From a checkpoint of a small image diffusion model: 6.72M parameters.
Rows from block 6 of a small image diffusion model, named by matrix and row number. Rows with one number belong to one neuron. Each number is 500 + 40 x the weight over its row's rms, rounded and kept within 0 to 999. All counts start at 0. Numbers have three digits each.
After each neuron's rows are labels from the 100 images, of 14976 (inputs lightly noised), where the neuron reaches its largest size: "patch colour" is the nearest of a few named colours to the mean colour under the peak; "strongest on" is what is common among them. Only what is clearly more common there than usual is listed. The data: aerial photos of the United States (SatlasPretrain).
# gate: MLP gate (model.blocks.6.mlp.gate.weight, 416x160), inputs 0-79
# fc1: MLP up (model.blocks.6.mlp.fc1.weight, 416x160), inputs 0-79
# fc2: MLP down (model.blocks.6.mlp.fc2.weight, 160x416, transposed), outputs 0-79

gate.341:546528462508537479536536550437462531471540472503519570493422540498465460495571581497498534532517548497508488534479453470563446487531543484472575500486448443525496588462567494442516525548556488520497510541536405467476517522474461485517544456
fc1.341:574464521513505511493525433543497452538462506462470487542472466439520553498515465405480460546435488550508502467523525520549564435477487544525509434422454529520538507483465421385554486418593478443448478425507509547484482454531490557544510511
fc2.341:529444487468493496482513450546569512478459446493477548531407400516484554534526587496465542529496514538486517528469501502439465522512509511506554534517557557420540522447491529492510500466470498476515559499491570484482565496505480565502489511
patch colour: pink
strongest on: building

gate.48:436584566459558501488421523485493473513473454519519533606504612536552554491523534521511565528497523499482471496534494537569491551475510491462475523517467470466566528484507487446464494498462442519513578492562469535485468535456501443498512536
fc1.48:552497501473496581451518549558434485559479544552484471519417510569441440537469508467518546440540490530549552470441461526583481479489528472509481509472515548456506482542500534428473483512421485529506489492427507398521533435453522518510482488
fc2.48:432410507451530498459452550568504529489452497505517474593484388544468578526552514540503562505442420531457515502602514550580497528502491486534470480520558485452583542443474526530537540495530555496506502478571589472511498537507504506514498465
patch colour: grey
strongest on: crop field

gate.100:513520473509567542437522496557469468454533487475524485516482477450578493513444509522504421494517490515538408506493471472492545511524510530542576504521443498511550514472562505519557439494497496474496524491529451569421422496509487486423512432
fc1.100:412488465552558525489490454578487486472561518481455558539522518487549445459479469514525441448531526515509553532542423501506519500522497429534521463485481485502503525519601502515466417532537532478497549482526473603578501515533465485467435503
fc2.100:410528532527533554515468477519478480524498523493486475602554432560519528506549517483511531543519481546495584556522531516556493430518487406516541515479486492439492506556466552477546542444466491503472496500464463508418552550440447571522596478
patch colour: grey
strongest on: building

gate.165:459549507551491538535520369541487500483515540464523509511530494487475555498557536454572510484542521531465528593517509515472483548513498560487478562512542517511560467578500540549455543482473428413474531528506515455471541552562555376520515509
fc1.165:451524469526511527510531343541481477449502545463514488497558548506510539502542522402578540506506525491466487516473483543503454530525505521501456531470518548530534487523518518507449489515582392401471530498488486447528573535549563401520505520
fc2.165:466540529528574422509412442493531540503518480516509521531424475460507390546541543534523515493508542526496418509528520534496478469520573498540549454530499518582575544538545485513468486421437535490551537491514529482483570490421507514533536442
patch colour: grey
strongest on: building

gate.160:442488449493494444529482576592464480486494507460519428515477497592430517521532540486509515495466523459435531466484466506483474549518461489487531532546500519515533536487470477558553558474554495426510442495446535475469478464547450521488517477
fc1.160:532509438455483488538457546542462484516545515463566486475447465540437503541498565488483518470464499482467452432492496511476517574520437496508560511507481511550531543451489481559538525494487501408504418468457495455421443434550443554504523488
fc2.160:435506412502532473578479554541512464511535498426526560499500447568592529470530520487478571558531499520548511504489481602553473538479447462539502463551434530492470496524507553529494483472483482451444585494381523520458519468483445495449578486
patch colour: grey
strongest on: building

gate.202:549550530520460501516487489550561516519523465494521469523534510447405453485410422479511495519460423516470498442539514526520465479456563524521555464536502472515513533542492510555437495463553528490541496464444498550441501522524504466522534494
fc1.202:435569484468461506447494506423479518469501440469475521441486543535547488464503527531518486487559569513513523531535513483496485516591521483476434518478439491500502540471506513504564536452479503495459544542633516518542516471510513495497454500
fc2.202:500565461564545482575496493507500479493486397509527569517475478479490524469586542483518537515466502531462495548466520529441479485441443524487470497468462522482524434454439464534545523451524549490489540464474515521449503528501489452538519472
patch colour: grey
strongest on: building

gate.303:442448514466527469453508522511484583523539531479457468569491444559503515551539544518546490495491523461415554443484430490444522525547456468469543504533502452457554476498455511558482601508521515456497510458549564549507536511539486545510508418
fc1.303:557465463470548489457445489498484514543546463500514457508454516509489546557491569523511531529522533507447499511513442540422506524546513441558529537495503518492517454526430527546534587466505564435499447438559553465522541497490579549503566493
fc2.303:466517503474476517477539511531461504467573530456482471510426488498520578432559487473533510526523484432560505455474587512518511492506484525516505497534422481534506470432566532513479449484494493461456500414492456496486488480479436441436567457
patch colour: grey
strongest on: building

gate.185:485518489537531505528444499476533476479563557548504563467540470484554518424493439496528473538479497508584495581506491453494494492523520494441477519463509494430507507480468506555462422476506526509491502475491495471501468502473527517531507486
fc1.185:535510452514471596568494515457472460511478484420425508459499516544508561515568554504515510458560544493491465516553504559445435541501514509460517432550579441492490520608473492431481494556431500518502440496490485487407482476481433514427396530
fc2.185:533487515446446490489536482507455524470475531436531534484462497525541504406514552498479516557486446528567506414498506563514507537461482500458503516538494515540494530503505465537500469469517519483517509517490469476506476493480462501457542476
patch colour: pink
strongest on: building

gate.213:485487527449505438446508531485474522518522513523539453499523554536537450457494506500509558487557541486554510497439497577550474493510503391506438442462480535436584511542482522553499490419516504529439482551543485535549558495538600554538525479
fc1.213:464478480505546627552522441524534469534431484457552460482527510466431474539479539571479471502518501486476550460584473481466512547494440586520454571506517505456474483517471482493495568556457609538487466450482517418540509534436508500560445481
fc2.213:474511516522509564497508474581518487459428529476557541467515457463575520446485520552529500525500482528506527459529515512557570518473493550517557455485481529372452497531537512439504467481558467540534554426478495574436509540521531507546580554
patch colour: pink
strongest on: building

gate.82:454510508560536457538481558539496543459473485463572552423504479492562584473516449451479475482473403473530537592506499514495427476485495529449458481453546419447534485485506533547515419578531512457512474451507452544492516462582474471516531494
fc1.82:539479448486516513526527445397545488491535496528478578562510534553477527557512495565476506469495533537455484525509510465512562528536497525542539507506486541531504541471555476425496510564538518508471493468457507461469499542441451505440477519
fc2.82:497532537463486574405506460485511496467491542553525492574525492513560425473514547562482516431495431446511516427511513464489592542508482438459492500536584567504481537517489466470558459558427515540497470550541421560502517530540512483578520536
patch colour: pink
strongest on: building

gate.190:439545511474465475553533519505478539561516566523501454519441542550476522637418479522492509464507639497590466459540468467550505503533511507548517571427499574509539488525514499455516490431461488429532539557503515475457538551532519467441478515
fc1.190:457465502476530476513494454464491530508540547555502428534506503565502465577444547484504522476500492517524538515510466493454454465555468522576508475488512523465457477525516475493541449485591507497520511570529487507516454552537518457535587485
fc2.190:492592544473537478482474475494497544527518536553513493514531508525480482508523588507510482498512548528541549492522498508401460521543423392468543528459500533516396469512481475481492513495443455499506510497515535537471535497516567515544438511
patch colour: grey
strongest on: crop field

gate.199:490502455481465476450500515496476448491489479496458441547469499541523551458533512427526517427498493543447466456517513534581482543502542467524483513493506487473487467594556477465485534527513515421545424519483496483548560479489499543597488549
fc1.199:434455517464514529456495451491475513454468530518506487503437423530509494470561487536488528524543596539511479542487476490572462502493460477549551408489534486506492458554487466400532503522502526497506573481585472496520468589494558564493531524
fc2.199:446441540481493496548447452487488496472520549499497433477483474491506458537547495524510451474501503511538488465529497485514506541520502556517477513506523489580572558465482469580505510479509454468566487498520543440638413484469451507495533494
patch colour: black
strongest on: crop field

gate.68:498507532470416440523477490499515563444504453512501484515505513561493514458540469468525427495505535481491510533487594492495509456553505487509482491439459465474513469437548480485420540460481549588476507484444508580522470517505471472381497516
fc1.68:553471464535510506445524494536433486581474498493447459542416459504529498498521506522513512536510523559566459535584533574599532499557488460522513565405445481550489464535465477440531593435596506514505486470558496446514467449506586549554557529
fc2.68:491538484455463523520513526465460495453493472432442527562497451536473482468452457517470533536412530540557544526472541527531509394493517435502518563466431528501508541375540496479511536495521488522458485495498518495439493476491530506452577439
patch colour: pink
strongest on: crop field

gate.394:409499530507501540522444466483532603421551481400508475488503515491585495513495517535534536525480466483501527466474460545489527464565466522410462451454562496449498506499448504515517442482506544469463444484485517526527485448516476561520485459
fc1.394:576487460499543560567444506493462412553445457490428517412491488534448569495514535517482567468541531476487467557577528521441484513469538502519537457441548466494491533543474451465472583468571496546471492496515501444440548548491477517493425528
fc2.394:572513492496503474509565504576488416447432454583485405495476493514564470532502474463458475528536468467519476534511477496512501502457557480423478458563582505519530507477472476479513466509446516521511415521549536499506502547497519545448461505
patch colour: pink
strongest on: building

gate.305:549535474465523475484485474492460485524478458504501434543370525474532414517452447493458456536514536543525471530451455527520512439548517554523570525511489485516524445525461518487491534527482549446529477502448474491439474509362592497509487542
fc1.305:463454458514490542454558483494566464544526526437507506511523475460469514494534487598500592424478445481490509439613575468507547554491456571459450479502494440586458504436469509464512476441526452586461460475535511545479469505569474521441507494
fc2.305:508513482534448548499458429491489479531496507535521439491525568466487526501500544546583497529483534537510488477596481504522430545513427449524508559463483496557444536420537470541507467527515465456503437502551527471469494529538499482463562546
patch colour: grey
strongest on: building

gate.152:424454518524590409379518494545541479467485493478552430500520502457485480526522572520494479436564453514495505421521466524527491519517504473529439530473487473475494541556470459497515486442528508555545443522441505465524547525497620449514519506
fc1.152:509453515504526508542591516533548458389519407525453473472481457490559515476565514520473527472521459492493467538484485449458512555496498530562552524506482518548488503461484468452533486471488500479496521453556475527458468515590396509460452474
fc2.152:512569480489447521491454487460455527523516469502515465482511580523569493479449540554495481485555530505489426510514456507412481477512477505548488446490465526583478465506470550461534444483479446444460491529511519485563530461557508430506503543
patch colour: grey
strongest on: crop field

gate.95:543498504558552487460468518571498543491485513526558568538468466498518546497497466535581529477486462481544454543575442569536414453474438486500513605512486552558536512486517455475572537506498546510476548508502563509569461528477518476528481502
fc1.95:531489567474561510430477571518509528486457495539528552496471502502542605475494466562524558456488507499514462481628462505527419520522425481432527559566481502558542546522533495448555560493518525540439584472527491499554483532502516460507471465
fc2.95:506481592483517493472472525551459504519481485553534497464517508484483582557501469589523523588488491567529499506534577503473410523531452474570545496566509554490526538512472493561430424532479439526474486492499539463492535490492534512517523506
patch colour: pink
strongest on: building

gate.337:506402506461527461499534486507476498453502523505458473507510489497506485547424440498474496515493445528427464501434493480432490443552466482471428578463508552454559474405491536513498552424508548506457493538503505531549476512512613528438524452
fc1.337:526554526574453499511493534474503470513489440470493510467473484529544435443525475514572531489561520529538491566474550569520532520545548507507453494473435520501524511498494525484489424454470471518486390543533545502528425432489526480554546546
fc2.337:499451473516529567515485518459508450517492507478532480462515495533440491602549481534516519469555537482451479640517430519507549491547497504468551507448528510495555548506459515475496551572470515522474570548548464527488410431480508528535460437
patch colour: grey
strongest on: building

gate.205:475476468396460465522446489520510542490507500397443477442468457471535542470487404510559532524533549491479480539532531432547453498494508493498496564545437514494463536492484504509496469507509445467487387547492540539562486545512532454545594493
fc1.205:506502543491484528569468469535496538493473495490502528517504590484511478487514490526479452545522558414464428566553496445519435418481441478454535530453468546543490542462543499481500491501487468459493439493419522498519463512551501519571524447
fc2.205:484551495387416446528472512531501523503484530409415480455479516465496539546478451483549513518556471554518424509539475436516442470491490491515498466521556498512459516478535516478472522482483578473471600518462477469452511515499544520584418528
patch colour: grey
strongest on: building

gate.192:483517548484495536508494484531475482461444436529496508521472516520482482494491441568472463458477486435480463512457447404413456461546448519519497537452497465518524482372520502645488485434465475482497509480501552471434433506517499467480555509
fc1.192:478580543535468444467486531517468513515468547469483501573544504535468501466508491502509482439548504507521472501433501477494511530523479510487472546546553511535480484477514521475624458483524389500455491505447526550497471613439481506458526505
fc2.192:469467558531461434464451509506457502503458482475453476524538507548532471521516505521534471572561482520517477462502502442436492500513475495513515451521448514492515464459527529493385523556462574507498492522472465447519505623545508482493473495
patch colour: pink
strongest on: building

gate.12:423412495505497502441496462425531436477543492458492590532476503467507546488520544465516521524501493522537524425531510472504527462495484523465462485507524498476494481510445513482478440566535420634499437528523474480485509505455415519457441529
fc1.12:563497457537529557496516519507538504480487595511466530550494495535567545482479544485492493587463520492507460512583491483526484477521500566455560519544519510501503509445496514460555468487462494490510568509493493535573419512535449556501550464
fc2.12:485456449524398505442479484450531432515534515468519429457458477469514556466485455459438522465458556514452506467578478459478575501516502529497540453463476492481586466448543509418479565470503502576500512498522482545497518479534521483459414501
patch colour: grey
strongest on: crop field

gate.402:479559449438476481450542481510551575470478480455614477466490490464514435511515478493492528521526595457496537430517484553493492458495441516426448467462526494466502525520507494503436535536498559472501492517525496571474500498450401493508494471
fc1.402:432485518574475499522487524466449403508532454470446507545450455548425591479513523541556485436482495519476474586565496497542500609500540535552475517476434435500452493504484490513491511471515516529530478454529492470429512519489549511505380505
fc2.402:512582566553535495538491501482471481490492446544431442547480466504489485527479523496497476492528595507524499539479465473506548496499519414438446497537530548535514445448470491546427521515457550529529496485432516571437576458446555474520465524
patch colour: grey
strongest on: building